Weights of a small image captioner: encoder norm batchnorm.
Rows from block 2 of the image encoder of a small image captioner, named by matrix and row number. Rows with one number belong to one channel. Each number is 50 + 12 x the weight over its row's rms, rounded and kept within 0 to 99. All counts start at 0.
After each channel's rows are labels from the 100 images, of 14848, where the channel reaches its highest value: "colour at peak" is the nearest of a few named colours to the mean colour under the peak. Only what is clearly more common there than usual is listed. The data: photos with spoken descriptions (Open Images, Localized Narratives). In brackets: how many of the 100, against the usual share in percent.
# convs0: first 3x3 conv (encoder.blocks.2.convs.0.weight, 48x48x3x3, each kernel summed), inputs 0-47
# convs1: second 3x3 conv (encoder.blocks.2.convs.1.weight, 48x48x3x3, transposed, each kernel summed), outputs 0-47

convs0.41:40 47 37 86 52 61 53 53 51 63 36 35 48 51 51 45 75 64 57 46 60 40 50 48 52 52 68 44 65 49 54 75 78 66 50 56 57 38 46 56 48 56 49 33 64 61 31 52
convs1.41:51 26 38 38 50 34 30 51 49 17 51 49 52 49 30 49 45 57 41 31 27 39 59 44 52 58 45 45 35 50 41 24 33 52 37 46 33 29 41 56 45 58 52 45 45 53 56 45
colour at peak: red (56 vs 0.7)

convs0.17:58 48 43 74 54 44 57 55 48 43 40 15 59 59 61 58 71 56 49 49 54 44 41 50 56 40 72 42 72 46 37 64 90 62 52 47 55 60 46 46 50 47 50 45 53 61 40 49
convs1.17:43 23 38 31 48 48 25 63 54 26 40 51 42 43 27 48 44 55 38 43 34 31 65 47 58 51 45 38 32 43 55 33 32 51 39 43 36 36 52 44 52 56 55 43 49 54 61 33
colour at peak: red (63 vs 0.7)

convs0.24:64 51 22 64 52 44 63 57 60 48 40 26 54 55 42 64 65 56 43 50 70 50 51 49 53 36 85 51 69 43 43 60 77 59 50 47 47 59 43 49 59 55 54 40 63 67 53 57
convs1.24:41 33 48 27 52 40 31 65 50 30 54 54 47 34 37 50 49 38 29 42 40 42 75 48 66 58 44 38 24 48 48 41 37 47 39 26 37 45 52 50 46 57 61 46 50 57 58 32
colour at peak: red (65 vs 0.7)

convs0.47:48 61 38 57 51 58 59 62 41 53 53 53 56 66 51 82 40 51 54 47 62 68 44 73 46 42 59 46 57 43 48 50 59 57 63 46 47 61 47 29 61 67 25 61 23 67 52 70
convs1.47:45 37 45 36 55 48 40 72 47 55 61 34 34 40 40 45 62 27 55 57 62 33 79 45 68 64 32 46 50 49 50 47 39 65 43 40 47 48 30 44 51 66 54 45 60 65 72 41
colour at peak: red (64 vs 0.7)

convs0.10:48 43 45 15 40 56 45 50 50 39 50 42 51 34 40 44 50 41 56 49 44 47 44 49 54 56 36 33 53 48 44 51 20 45 44 46 49 51 51 19 46 51 28 57 11 39 50 52
convs1.10:40 42 44 41 55 54 55 52 47 38 36 57 63 78 49 68 41 61 35 51 63 41 61 70 44 40 81 81 60 55 54 55 54 39 42 58 68 41 67 49 45 49 30 45 58 51 52 45
colour at peak: white (30 vs 8.3); pink (25 vs 10)

convs0.25:36 24 57 60 53 55 45 68 51 73 54 75 50 32 44 55 30 47 49 50 59 54 51 46 41 68 39 44 20 29 58 58 35 53 60 59 56 48 58 44 34 46 35 55 36 43 57 55
convs1.25:46 51 33 54 63 47 71 35 44 55 47 50 54 55 57 38 67 54 35 48 56 53 49 78 46 43 51 53 63 48 54 59 29 55 49 52 47 54 46 83 52 56 29 47 66 42 20 70
colour at peak: black (58 vs 17.6)

convs0.35:48 43 44 64 41 62 47 70 64 70 45 33 32 48 57 66 27 47 38 56 55 49 65 44 37 39 24 45 34 50 54 33 44 54 51 69 63 40 45 37 52 69 53 57 34 41 65 60
convs1.35:52 52 58 55 80 50 48 47 58 61 58 42 59 57 56 51 63 57 39 59 45 51 43 80 48 60 44 47 59 46 53 44 46 53 57 51 47 57 48 91 63 45 49 88 62 43 43 56
colour at peak: black (76 vs 17.6)

convs0.8:57 49 21 77 63 43 43 63 48 51 45 49 51 52 64 66 51 59 47 61 61 60 54 44 56 37 77 42 62 54 40 69 78 51 46 62 44 55 48 68 52 71 65 47 56 53 40 56
convs1.8:39 30 40 41 44 50 38 54 55 24 40 54 32 44 32 53 46 37 27 35 40 42 65 45 50 47 41 56 35 30 53 27 28 47 23 42 42 42 36 48 45 48 40 48 50 53 57 41
colour at peak: red (51 vs 0.7)

convs0.30:59 51 35 62 59 44 52 61 48 42 42 26 60 65 56 67 52 54 41 60 61 47 50 53 56 35 81 50 75 51 38 65 77 60 45 55 51 61 41 51 66 61 70 43 45 67 45 57
convs1.30:42 31 42 35 51 52 30 69 44 41 47 59 42 35 38 55 51 34 37 43 43 33 87 46 61 54 40 45 34 33 58 37 30 50 40 31 42 44 50 45 46 51 55 48 50 60 63 34
colour at peak: red (42 vs 0.7)

convs0.23:61 50 30 74 53 50 58 54 59 74 49 31 52 60 46 61 72 63 50 47 57 33 50 66 48 38 84 50 59 48 41 53 77 65 51 46 50 53 49 59 45 54 63 43 44 67 45 55
convs1.23:50 24 43 31 56 29 30 69 51 36 52 48 54 41 40 50 51 36 29 51 38 38 71 49 66 48 44 40 30 61 36 40 32 48 50 40 47 31 46 51 49 59 67 49 55 47 63 35
colour at peak: red (66 vs 0.7)

convs0.19:25 61 32 41 46 70 58 58 63 57 52 28 56 55 63 51 34 55 39 47 66 49 47 63 41 56 63 62 63 54 57 46 49 60 70 56 42 57 57 38 66 64 28 54 45 75 57 63
convs1.19:54 37 53 36 59 31 53 63 28 47 74 29 31 29 43 45 60 27 52 48 40 44 51 48 70 65 30 35 51 50 28 57 55 62 51 35 48 40 44 49 47 63 49 47 44 53 61 41
colour at peak: red (81 vs 0.7)

convs0.27:60 56 36 51 58 47 62 57 39 54 53 49 51 70 58 70 40 53 56 41 65 48 26 72 47 52 57 56 65 43 56 40 40 56 64 49 57 53 40 18 48 54 22 44 40 64 33 70
convs1.27:46 54 37 37 57 44 43 79 46 46 73 45 42 47 45 40 70 28 49 52 61 34 67 48 74 59 36 41 44 54 45 44 36 78 55 40 45 54 30 42 44 60 60 50 52 53 62 39
colour at peak: yellow (41 vs 0.4); orange (41 vs 1)

convs0.13:37 57 49 30 47 73 38 54 46 45 50 54 52 42 37 22 48 46 61 63 44 46 53 42 55 70 38 29 48 36 49 58 24 48 41 57 47 55 55 38 48 52 19 50 21 55 47 49
convs1.13:38 24 35 53 49 57 61 56 48 40 51 53 57 54 52 59 47 43 41 39 62 43 70 75 46 39 81 75 61 58 48 66 49 43 28 55 69 34 61 50 44 54 35 53 53 41 41 58
colour at peak: black (66 vs 17.6)

convs0.11:23 46 35 58 47 48 46 51 57 51 49 46 38 48 46 39 51 54 43 45 57 38 59 42 54 49 81 46 64 45 46 73 61 52 39 48 60 45 47 83 49 60 67 50 88 49 54 46
convs1.11:43 35 29 53 34 41 31 39 39 34 54 42 38 51 51 40 39 42 44 23 23 54 57 32 46 50 46 46 32 41 46 32 34 40 46 34 33 43 48 51 39 60 46 51 27 59 57 47
colour at peak: red (56 vs 0.7)

convs0.29:50 50 41 53 34 58 48 55 50 69 57 27 46 52 46 48 36 42 51 51 46 43 69 38 43 39 37 44 45 49 47 35 55 53 54 71 66 27 29 30 49 78 46 71 43 36 66 63
convs1.29:58 58 61 50 79 46 44 43 58 58 60 39 62 56 50 57 65 58 37 58 46 45 40 75 50 58 36 41 56 46 51 43 51 56 59 46 51 59 49 74 65 45 54 96 63 47 48 57
colour at peak: black (57 vs 17.6)

convs0.38:49 46 30 46 46 44 61 46 50 43 45 69 48 69 50 75 35 49 48 38 61 38 31 67 44 58 66 53 61 54 70 61 45 57 66 45 58 60 47 33 56 47 22 43 45 63 36 72
convs1.38:53 53 25 42 59 46 42 61 34 44 70 44 39 49 50 41 73 36 64 49 59 38 55 43 65 58 33 46 53 41 36 51 49 84 48 39 43 49 21 39 41 68 52 51 56 58 51 42
colour at peak: yellow (52 vs 0.4); orange (32 vs 1)

convs0.1:48 63 37 40 44 57 54 48 41 51 61 57 42 64 64 57 11 61 45 40 67 62 46 56 42 52 63 58 57 47 56 47 41 59 78 56 43 58 36 48 56 70 33 43 50 72 36 62
convs1.1:46 35 55 43 50 33 51 63 27 53 76 35 25 38 52 54 55 22 51 38 42 46 57 42 62 72 37 43 60 46 35 42 39 66 50 31 36 50 40 45 52 57 45 50 51 62 59 38
colour at peak: red (89 vs 0.7)

convs0.12:73 62 32 64 59 57 62 50 43 41 38 34 50 58 49 70 62 62 42 56 75 39 43 64 48 44 75 52 64 59 51 55 74 52 45 59 35 52 49 33 57 63 57 40 59 66 38 60
convs1.12:43 36 51 20 56 48 39 78 50 31 53 59 53 40 32 51 63 41 31 51 43 46 71 46 63 63 41 43 36 48 40 55 35 59 37 22 43 48 40 55 41 44 59 45 49 59 51 34
colour at peak: red (56 vs 0.7)

convs0.21:60 46 33 60 38 50 52 61 55 64 65 52 43 50 59 72 42 40 34 38 63 52 40 54 41 49 52 52 48 57 72 44 32 53 75 62 61 46 52 32 61 66 46 54 18 51 57 73
convs1.21:48 44 50 39 82 45 50 54 57 44 45 49 49 62 48 51 74 58 30 66 48 41 34 77 61 62 57 62 73 50 43 47 39 67 58 41 40 45 47 83 48 53 49 60 55 47 43 53
colour at peak: black (62 vs 17.6)

convs0.28:30 40 56 37 56 71 62 44 69 38 42 44 54 57 64 16 40 64 35 39 49 41 63 42 55 64 49 73 63 53 61 58 43 50 59 54 64 40 45 67 68 49 48 56 56 40 55 62
convs1.28:60 49 46 53 55 24 49 33 31 57 68 41 24 39 69 38 46 32 43 50 29 47 41 53 59 65 44 29 64 53 41 47 60 48 74 44 41 38 50 56 51 55 54 56 38 39 44 33
colour at peak: red (50 vs 0.7)

convs0.15:57 56 38 44 53 57 55 59 55 48 61 49 60 71 53 54 25 61 47 53 59 55 48 55 50 43 61 51 75 40 50 67 54 77 77 50 50 61 40 42 69 64 62 35 42 80 48 56
convs1.15:42 36 43 33 51 35 35 59 32 56 61 49 34 42 49 48 56 26 46 35 46 43 75 46 58 71 42 41 52 32 51 32 38 52 54 31 38 42 45 39 50 53 51 56 52 58 74 27
colour at peak: red (76 vs 0.7)

convs0.46:36 41 43 37 37 57 53 70 47 70 48 41 47 42 47 37 34 46 31 55 64 47 63 45 48 43 32 41 34 42 56 46 44 40 49 64 63 32 45 43 38 63 34 65 23 34 68 62
convs1.46:50 56 63 41 78 54 50 41 52 63 61 46 66 51 39 52 62 56 36 48 48 44 42 71 51 55 46 44 63 52 48 52 42 51 60 49 49 59 49 87 63 48 36 88 57 38 36 58
colour at peak: black (89 vs 17.6)

convs0.33:60 50 35 77 54 51 56 59 52 49 36 20 55 61 51 60 61 59 47 53 62 41 43 58 59 46 76 47 72 47 42 66 83 62 40 51 51 54 38 42 56 52 60 39 48 66 37 57
convs1.33:42 30 40 32 54 34 22 65 46 24 50 47 43 38 34 49 54 48 42 41 39 27 69 44 61 59 42 40 31 48 53 34 34 52 45 34 43 35 47 48 50 60 58 47 50 57 58 35
colour at peak: red (63 vs 0.7)

convs0.20:57 53 22 62 50 51 56 51 51 55 42 19 50 55 66 60 60 58 53 39 61 47 37 46 55 49 70 45 77 54 47 70 63 69 70 58 53 58 42 38 56 53 48 44 51 72 34 59
convs1.20:48 30 46 31 53 42 15 69 45 33 56 53 42 43 41 44 56 43 33 45 34 37 53 49 73 63 39 38 36 32 49 39 43 56 38 45 38 40 53 45 53 56 62 53 54 58 55 27
colour at peak: red (57 vs 0.7)

convs0.22:23 42 27 33 52 73 57 63 63 43 42 53 62 58 67 31 45 53 46 69 71 49 57 53 44 61 61 48 72 53 35 67 39 64 65 42 55 62 60 63 49 49 45 40 45 55 53 52
convs1.22:45 37 32 44 44 23 47 40 25 46 63 37 25 37 43 37 46 33 48 33 31 40 55 38 59 67 40 32 42 32 44 46 52 46 48 37 37 45 48 48 50 66 51 51 41 50 51 31
colour at peak: red (57 vs 0.7)

convs0.39:56 58 34 48 53 43 59 47 54 63 37 17 58 53 43 53 53 51 42 46 57 19 44 57 59 48 67 52 69 48 67 61 67 43 40 59 60 48 39 29 72 62 66 32 54 59 56 54
convs1.39:50 50 41 24 59 45 34 59 48 23 54 45 43 43 48 40 66 43 31 49 48 40 66 53 78 54 46 46 38 37 54 36 37 52 36 19 46 50 35 49 30 55 56 50 48 67 51 45
colour at peak: red (53 vs 0.7)

convs0.0:38 46 38 66 57 43 42 59 52 51 46 49 56 51 51 44 45 64 56 48 50 45 66 35 61 49 75 42 69 49 46 84 66 69 53 52 59 44 55 71 48 66 65 47 84 57 46 53
convs1.0:42 33 25 47 38 44 31 40 43 22 52 44 34 49 48 47 38 42 43 26 29 54 55 40 50 55 50 50 36 32 46 26 37 40 33 44 35 42 42 42 45 52 46 53 33 58 59 40
colour at peak: red (42 vs 0.7)

convs0.36:60 55 47 72 52 61 56 49 50 54 45 00 53 50 43 64 53 62 56 47 67 22 45 54 55 54 61 53 54 46 63 50 60 57 35 59 44 47 49 44 53 55 56 26 43 67 41 55
convs1.36:60 42 61 32 57 22 41 64 44 50 69 17 57 41 39 49 69 43 34 48 47 50 64 51 76 62 42 40 39 63 36 45 39 53 50 51 49 46 38 67 37 59 47 49 48 64 53 56
colour at peak: red (64 vs 0.7)

convs0.14:42 49 44 59 43 65 52 68 61 76 41 34 46 52 48 49 34 51 41 55 51 40 75 39 44 44 39 48 39 48 58 38 52 43 49 75 69 35 49 34 48 71 36 71 40 37 64 64
convs1.14:55 53 55 53 82 50 51 46 55 64 63 43 60 53 51 53 60 49 39 55 51 56 41 73 50 59 42 50 64 48 49 51 49 55 56 54 50 61 43 86 62 48 49 95 59 42 45 60
colour at peak: black (97 vs 17.6)

convs0.16:60 59 30 54 41 59 58 56 44 55 47 48 51 63 46 83 52 41 57 35 63 62 33 63 48 48 65 57 59 42 62 36 47 57 62 49 49 55 46 19 65 67 29 57 46 64 49 70
convs1.16:47 51 55 36 70 43 36 66 52 41 65 35 32 47 40 42 73 33 41 54 56 47 69 50 65 66 33 50 52 40 46 52 44 72 43 44 40 49 24 45 43 61 63 51 61 66 70 43
colour at peak: red (45 vs 0.7); pink (30 vs 10)

convs0.6:43 44 62 42 50 44 48 62 38 61 66 40 62 41 62 31 39 46 46 56 60 50 62 57 44 54 41 47 42 51 51 28 39 33 62 55 61 19 57 46 24 58 40 61 25 32 64 60
convs1.6:45 55 50 41 60 47 54 33 64 62 54 47 69 59 38 49 60 56 57 55 38 42 41 79 73 55 64 30 69 56 48 48 49 53 69 39 51 56 44 68 68 48 31 68 54 42 28 51
colour at peak: black (49 vs 17.6); blue (27 vs 0.8)

convs0.2:67 38 38 44 43 48 43 46 49 40 54 63 66 60 40 52 38 70 48 73 39 50 61 41 53 37 49 59 20 41 40 60 66 74 69 41 51 47 46 56 44 32 46 66 69 50 51 65
convs1.2:56 38 56 44 55 48 54 37 38 49 67 38 40 08 39 56 44 43 37 35 60 45 48 46 36 66 30 51 52 39 28 73 46 50 50 33 52 42 56 55 66 63 48 51 56 33 41 51
colour at peak: green (46 vs 0.8)

convs0.32:55 54 26 54 52 45 52 59 64 52 35 41 50 64 50 56 51 59 53 53 59 50 51 42 62 34 79 52 70 50 48 80 69 69 44 57 55 56 50 72 53 65 73 54 70 60 46 53
convs1.32:44 35 36 43 39 38 33 51 35 28 59 54 29 37 48 51 46 31 31 29 32 49 66 44 55 58 45 47 37 24 50 36 39 44 37 33 33 38 42 45 44 56 47 54 46 58 49 41
colour at peak: red (47 vs 0.7)

convs0.45:35 55 34 41 40 68 62 64 63 46 52 44 48 52 20 36 60 55 36 55 51 56 47 48 67 39 49 67 36 56 63 57 23 52 65 56 41 72 42 53 72 43 56 42 67 51 47 62
convs1.45:45 39 50 57 60 30 44 46 39 39 68 32 44 44 68 53 49 54 51 60 60 52 62 52 30 76 43 46 59 41 46 60 41 51 53 56 32 38 68 62 19 61 48 52 19 43 51 50
colour at peak: red (32 vs 0.7)