{"encoder_arch": "resnet", "model": "image captioner", "dataset": "photos with spoken descriptions (Open Images, Localized Narratives)", "train_examples": 203450, "image_size": 48, "crop_scale_min": 0.5, "horizontal_flip": true, "tokenizer": "word", "vocab_size": 4585, "encoder_norm": "batchnorm", "encoder_activation": "relu", "encoder_channel_attention": "se", "encoder_depths": [4, 8, 4], "encoder_kernel_size": 3, "encoder_stem": "deep", "encoder_avg_pool_shortcut": true, "encoder_widths": [48, 64, 96], "fusion": "cross_attention", "label_smoothing": 0.1, "decoder_width": 128, "decoder_layers": 10, "decoder_norm": "layernorm", "decoder_norm_position": "pre", "decoder_activation": "quick_gelu", "decoder_mlp_ratio": 4, "decoder_head_dim": 16, "decoder_fused_qkv": true, "decoder_bias": "all", "decoder_qk_norm": false, "decoder_parallel_block": false, "decoder_inner_norm": false, "decoder_drop_path": 0.15, "decoder_positions": "rope", "decoder_cross_attention_every": 2, "decoder_tie_embeddings": false, "init": "xavier_uniform", "residual_init": "none", "optimizer": "adamw", "learning_rate": 0.0027, "beta1": 0.9, "beta2": 0.99, "eps": 1e-08, "max_grad_norm": 1.0, "max_steps": 6800, "batch_size": 256, "epochs": 8.6, "lr_schedule": "cosine", "final_lr_fraction": 0, "warmup_steps": 1360, "weight_decay": 0.2}
Rows from block 7 of the image encoder, named by matrix and row number. Rows with one number belong to one channel. Each number is 200 + 30 x the weight over its row's rms, rounded and kept within 0 to 999. All counts start at 0. After the name is the row's rms in percent of the matrix's.
# convs0: first 3x3 conv (encoder.blocks.7.convs.0.weight, 64x64x3x3), inputs 60-63, a 3x3 kernel for each
# convs1: second 3x3 conv (encoder.blocks.7.convs.1.weight, 64x64x3x3, transposed), outputs 60-63, a 3x3 kernel for each
convs0.26,100,199,182,181,181,193,184,201,232,212,188,172,186,225,217,187,232,253,221,247,218,221,214,180,182,197,201,183,241,214,224,189,158,200,213,212,226
convs0.27,103,222,223,206,231,238,219,185,203,179,197,200,151,223,208,192,207,221,189,209,218,202,235,254,231,210,241,204,188,192,180,239,247,218,252,258,217
convs0.28,102,200,206,196,219,227,208,169,192,176,225,237,238,243,252,248,238,229,222,170,181,178,191,205,196,159,180,174,185,195,219,210,227,251,197,226,235
convs0.29,105,217,188,190,200,177,182,203,177,191,176,201,165,195,257,204,162,212,175,249,225,247,222,193,223,237,218,227,211,163,196,170,134,182,187,157,191
convs0.30,104,203,208,192,216,220,200,219,250,205,186,193,172,212,219,203,218,214,214,200,227,223,235,252,230,233,253,215,181,184,184,187,205,185,176,207,181
convs0.31,101,195,238,220,218,249,209,249,244,218,216,210,204,226,212,199,215,216,218,180,195,192,188,210,193,210,235,221,150,155,166,131,130,104,142,146,128
convs0.32,099,178,189,186,158,181,194,171,180,201,188,179,169,246,221,197,217,236,203,247,231,234,185,204,215,210,223,242,163,173,169,103,131,133,176,206,174
convs0.33,096,215,221,234,251,246,247,210,188,203,207,230,202,203,218,203,168,188,175,224,232,228,260,261,263,245,235,225,201,215,214,197,212,210,213,211,206
convs0.34,099,246,211,188,237,183,163,223,208,212,138,165,187,120,182,196,154,168,204,208,196,180,183,171,171,178,193,188,227,153,161,208,157,147,218,204,180
convs0.35,101,161,158,206,208,206,200,199,236,189,183,200,186,190,204,193,233,227,178,227,182,210,193,171,184,195,217,207,201,203,207,158,162,185,201,212,212
convs0.36,102,206,210,208,219,219,223,217,213,215,199,201,179,208,224,191,194,227,189,236,238,233,253,251,252,271,243,249,200,211,217,202,212,225,218,222,223
convs0.37,099,161,187,225,191,193,222,192,212,209,209,194,187,206,203,180,216,198,162,201,215,252,178,197,244,215,214,204,139,154,247,141,165,238,226,234,256
convs0.38,100,224,206,215,211,206,175,216,231,186,156,165,208,200,171,188,284,258,226,217,206,194,234,226,196,227,225,190,217,198,166,212,216,185,216,233,209
convs0.39,105,151,181,183,166,202,185,170,203,179,193,202,170,216,247,193,205,243,209,198,154,184,150,125,143,155,150,141,194,153,168,190,162,179,201,190,187
convs0.40,099,236,246,213,235,258,225,233,247,211,166,166,137,215,194,168,173,171,166,213,221,184,206,230,197,182,195,171,196,187,180,213,205,209,222,206,202
convs0.41,101,131,121,130,214,214,190,229,273,243,220,235,194,168,188,182,184,181,165,173,143,206,211,179,201,284,266,255,128,139,216,173,153,204,223,218,210
convs0.42,102,187,140,172,203,189,189,199,198,200,202,250,187,178,241,192,183,217,212,209,131,181,174,162,165,218,223,209,223,152,203,168,148,163,160,171,178
convs0.43,102,204,219,229,233,209,231,190,196,181,192,202,188,130,159,169,188,193,202,232,226,237,255,223,240,230,214,207,216,200,208,214,221,216,213,221,221
convs0.44,098,181,214,195,214,237,190,195,199,166,206,208,218,201,206,222,193,212,231,234,220,199,225,204,185,183,192,192,222,184,167,232,176,161,237,210,207
convs0.45,101,205,211,219,188,196,219,198,195,218,188,201,176,174,194,162,218,216,207,217,203,210,203,199,220,195,191,215,233,214,220,160,160,159,140,148,151
convs0.46,099,212,231,232,218,249,244,202,229,208,220,232,190,230,218,200,178,187,193,188,221,202,202,249,231,200,249,220,179,198,202,208,230,230,205,227,233
convs0.47,098,207,201,197,243,233,196,196,241,216,209,160,202,183,144,170,207,179,167,188,206,163,213,212,175,203,229,214,211,187,169,231,175,149,229,200,190
convs0.48,102,165,149,184,234,264,234,150,155,136,171,177,124,172,205,149,227,245,215,159,158,186,226,245,260,150,187,180,187,157,192,213,200,217,218,198,214
convs0.49,100,195,205,177,198,193,189,177,186,180,179,184,202,168,176,188,217,239,224,228,239,226,223,212,213,197,179,169,242,241,238,210,196,192,177,160,180
convs0.50,100,214,138,132,238,234,127,192,239,226,160,196,194,188,210,198,189,208,191,208,201,222,196,224,148,183,249,223,229,196,186,209,176,139,216,196,177
convs0.51,092,252,228,231,253,240,232,202,212,182,207,243,207,241,253,231,193,219,205,222,223,225,242,233,230,217,219,198,163,166,172,183,176,176,164,177,172
convs0.52,099,199,218,205,197,207,209,186,183,179,199,221,206,184,204,185,193,202,209,213,224,229,238,237,235,212,203,185,160,178,216,151,157,186,150,158,174
convs0.53,100,198,237,236,223,249,246,156,161,169,228,227,222,241,247,230,229,222,205,193,234,225,212,248,247,159,191,197,185,201,230,220,230,248,186,176,209
convs0.54,098,229,191,188,247,206,176,186,195,199,178,161,226,165,176,225,221,178,226,204,221,182,222,235,173,189,216,213,230,187,192,235,161,162,223,168,176
convs0.55,102,205,183,200,225,238,198,225,242,217,175,180,180,193,215,203,217,212,180,217,207,251,232,240,251,259,269,267,185,159,196,191,187,193,216,210,209
convs0.56,104,207,197,200,215,208,194,238,234,214,205,213,197,208,212,192,168,175,155,201,192,222,190,181,197,203,195,169,239,216,222,204,202,196,200,190,177
convs0.57,099,202,228,214,204,228,219,209,213,218,216,220,204,231,264,231,215,240,211,190,237,236,202,241,255,225,239,265,148,156,157,176,186,175,212,203,207
convs0.58,100,218,202,200,220,208,207,238,219,223,202,210,205,209,214,204,176,195,199,240,230,254,223,213,214,239,207,219,181,171,203,163,145,175,156,162,197
convs0.59,104,223,228,238,211,167,163,206,203,179,160,163,139,191,218,217,200,218,212,239,236,253,237,206,219,220,217,198,207,191,218,176,140,167,250,208,192
convs0.60,101,211,256,210,207,212,188,175,172,184,200,194,194,238,244,226,187,200,186,220,249,224,196,191,200,196,187,209,235,228,212,207,195,197,189,161,190
convs0.61,098,161,182,192,168,163,159,176,172,168,208,208,190,213,227,198,201,217,195,191,211,227,205,214,224,217,223,223,194,199,205,202,203,202,199,210,194
convs0.62,097,189,216,195,199,236,220,170,206,199,215,225,196,238,206,197,231,232,200,189,216,211,190,214,197,153,171,175,238,238,221,231,212,190,211,209,183
convs0.63,099,195,206,215,201,218,227,198,202,196,204,215,216,208,200,199,225,228,226,204,217,205,211,231,215,208,169,148,193,204,242,166,191,205,172,166,185
convs1.26,122,223,209,201,215,203,215,221,200,232,192,198,189,179,178,187,174,179,179,151,157,152,149,165,157,181,164,184,146,125,150,174,125,148,145,127,131
convs1.27,092,259,244,233,271,253,248,263,260,256,245,223,236,263,232,246,288,262,264,176,191,178,200,222,205,215,238,219,178,203,197,218,237,210,234,238,214
convs1.28,091,268,245,230,263,249,227,236,227,205,254,226,230,273,249,234,276,245,230,192,193,178,195,187,177,178,186,174,233,226,213,236,231,213,231,207,205
convs1.29,091,138,148,148,182,196,181,167,168,149,215,203,238,216,196,215,223,207,227,123,178,132,134,166,111,123,141,86,182,176,189,183,161,210,171,177,217
convs1.30,096,171,186,162,165,193,174,178,192,162,210,214,209,239,240,220,181,195,173,197,197,176,186,200,162,178,190,148,239,236,194,187,209,170,154,169,139
convs1.31,102,165,202,203,203,241,225,186,222,215,219,216,203,211,203,222,207,205,220,178,177,193,173,174,182,126,132,141,153,186,230,160,201,193,168,195,184
convs1.32,096,123,130,136,162,180,166,199,214,207,210,226,203,211,213,241,183,179,195,123,186,123,133,158,128,148,182,126,162,149,165,184,191,173,173,182,166
convs1.33,097,167,187,190,200,217,199,213,225,208,191,218,230,186,206,205,193,189,191,188,229,208,175,215,215,174,203,202,187,201,202,211,217,208,213,206,205
convs1.34,095,197,216,198,183,182,216,180,197,215,204,202,213,231,220,211,234,219,217,196,205,180,173,166,168,166,166,194,182,180,211,205,198,251,180,189,228
convs1.35,102,247,243,254,225,195,203,233,190,221,219,200,205,189,190,192,162,186,217,199,198,196,190,165,158,202,176,175,232,210,172,249,197,177,194,158,128
convs1.36,096,199,220,211,200,202,187,185,194,179,197,205,213,207,198,203,191,194,185,145,188,181,167,214,191,177,204,199,182,205,191,216,221,215,207,204,199
convs1.37,097,213,228,219,205,209,215,186,165,201,174,199,198,204,211,247,193,187,227,207,208,196,216,206,221,185,194,197,201,170,193,223,170,179,212,172,139
convs1.38,104,227,195,182,253,254,227,247,249,236,259,284,277,238,244,271,190,182,200,221,193,179,213,193,189,214,196,191,271,239,232,249,245,222,188,216,207
convs1.39,099,200,184,183,206,184,184,223,182,193,196,187,216,201,193,211,191,166,173,169,174,128,186,180,135,175,194,176,125,113,154,157,122,152,187,180,205
convs1.40,088,264,248,250,270,257,266,266,270,281,232,195,210,262,219,231,292,256,262,193,201,197,194,213,209,177,205,214,185,179,187,198,189,190,217,212,201
convs1.41,100,228,229,223,158,175,167,202,173,171,183,154,188,207,221,240,220,222,210,137,138,165,181,175,171,151,179,201,153,158,167,169,131,132,176,158,179
convs1.42,098,209,238,211,197,221,195,222,213,202,195,164,203,197,192,229,201,184,197,152,177,157,163,162,119,178,177,176,156,172,151,177,135,147,182,167,224
convs1.43,093,188,175,159,232,235,206,230,220,195,270,290,266,232,247,241,182,190,202,182,175,186,195,217,227,195,202,199,228,225,226,222,246,224,206,223,208
convs1.44,121,199,157,198,188,164,196,204,178,210,199,177,171,202,181,177,187,148,168,183,177,198,201,188,200,215,217,221,206,184,220,196,217,261,213,270,248
convs1.45,095,191,175,194,224,213,224,188,184,196,221,235,226,189,213,194,157,183,163,164,182,208,239,249,253,210,237,239,214,224,219,219,245,238,179,209,210
convs1.46,089,195,199,206,220,215,211,211,219,200,224,222,221,233,221,223,251,229,234,194,210,208,206,214,207,214,205,203,214,213,188,247,244,191,242,225,191
convs1.47,097,225,186,246,186,180,217,186,161,204,224,210,253,226,207,247,232,209,255,197,171,190,170,181,226,176,160,203,168,185,234,163,217,251,219,229,194
convs1.48,102,238,248,227,224,251,221,175,174,174,222,217,219,185,205,209,145,167,176,216,214,198,199,223,197,202,201,182,229,234,222,203,216,222,157,151,172
convs1.49,116,223,209,209,242,229,234,225,200,202,230,230,222,208,203,190,170,185,170,164,133,156,187,159,199,154,151,168,150,80,129,166,161,190,150,174,158
convs1.50,094,221,222,233,213,238,243,166,178,200,219,224,261,229,231,236,211,202,184,181,220,192,121,173,165,138,186,200,176,197,221,147,184,216,140,187,181
convs1.51,091,199,212,201,160,203,177,155,163,145,179,186,178,215,211,206,193,194,179,210,231,235,178,207,191,181,173,156,222,239,225,195,200,186,184,181,168
convs1.52,098,180,199,205,224,234,227,203,209,197,165,166,159,176,178,180,192,187,191,162,218,189,172,216,174,157,194,167,190,203,205,191,202,195,185,203,203
convs1.53,097,244,228,232,255,238,247,276,266,260,256,234,239,279,234,230,293,258,249,174,177,190,170,188,203,204,227,234,200,209,215,221,222,210,240,239,228
convs1.54,101,224,183,222,207,193,231,222,183,191,188,196,217,169,151,211,173,145,211,183,151,188,167,147,208,173,154,200,189,154,192,189,188,243,205,221,205
convs1.55,109,204,217,199,218,241,217,221,236,217,208,197,182,186,205,216,185,177,208,165,168,148,169,180,163,159,177,131,192,233,221,204,222,221,186,191,180
convs1.56,104,187,190,191,203,205,178,203,198,157,184,171,140,200,198,156,204,201,191,126,131,144,149,165,155,138,145,158,200,217,186,193,229,201,178,221,203
convs1.57,111,186,189,217,201,194,188,203,209,196,209,198,182,207,199,182,187,177,169,196,209,227,192,216,205,191,215,199,170,176,164,180,176,146,189,161,140
convs1.58,095,152,180,176,172,193,190,190,194,193,168,180,182,176,176,176,195,189,174,172,203,188,156,191,174,170,180,169,216,245,259,194,211,226,214,224,211
convs1.59,090,110,120,140,177,179,181,207,181,158,230,229,224,244,223,246,233,218,234,143,160,153,186,182,172,141,154,156,177,159,187,155,157,198,163,176,156
convs1.60,096,186,163,191,198,166,169,255,236,230,230,232,223,247,225,197,219,229,218,193,182,187,203,171,205,190,186,195,213,159,174,197,180,213,188,241,258
convs1.61,093,142,155,177,175,190,193,210,215,194,248,247,194,264,268,214,225,226,191,171,201,187,161,188,170,174,195,175,189,205,210,179,201,186,197,174,148
convs1.62,096,234,223,215,235,242,221,196,227,193,240,250,226,254,255,266,273,267,259,161,198,201,178,212,216,150,198,186,152,168,176,153,195,185,137,182,166
convs1.63,103,155,189,191,208,221,200,196,194,191,203,213,218,198,205,217,207,207,205,203,227,205,234,258,228,186,211,180,214,217,184,233,224,192,226,217,197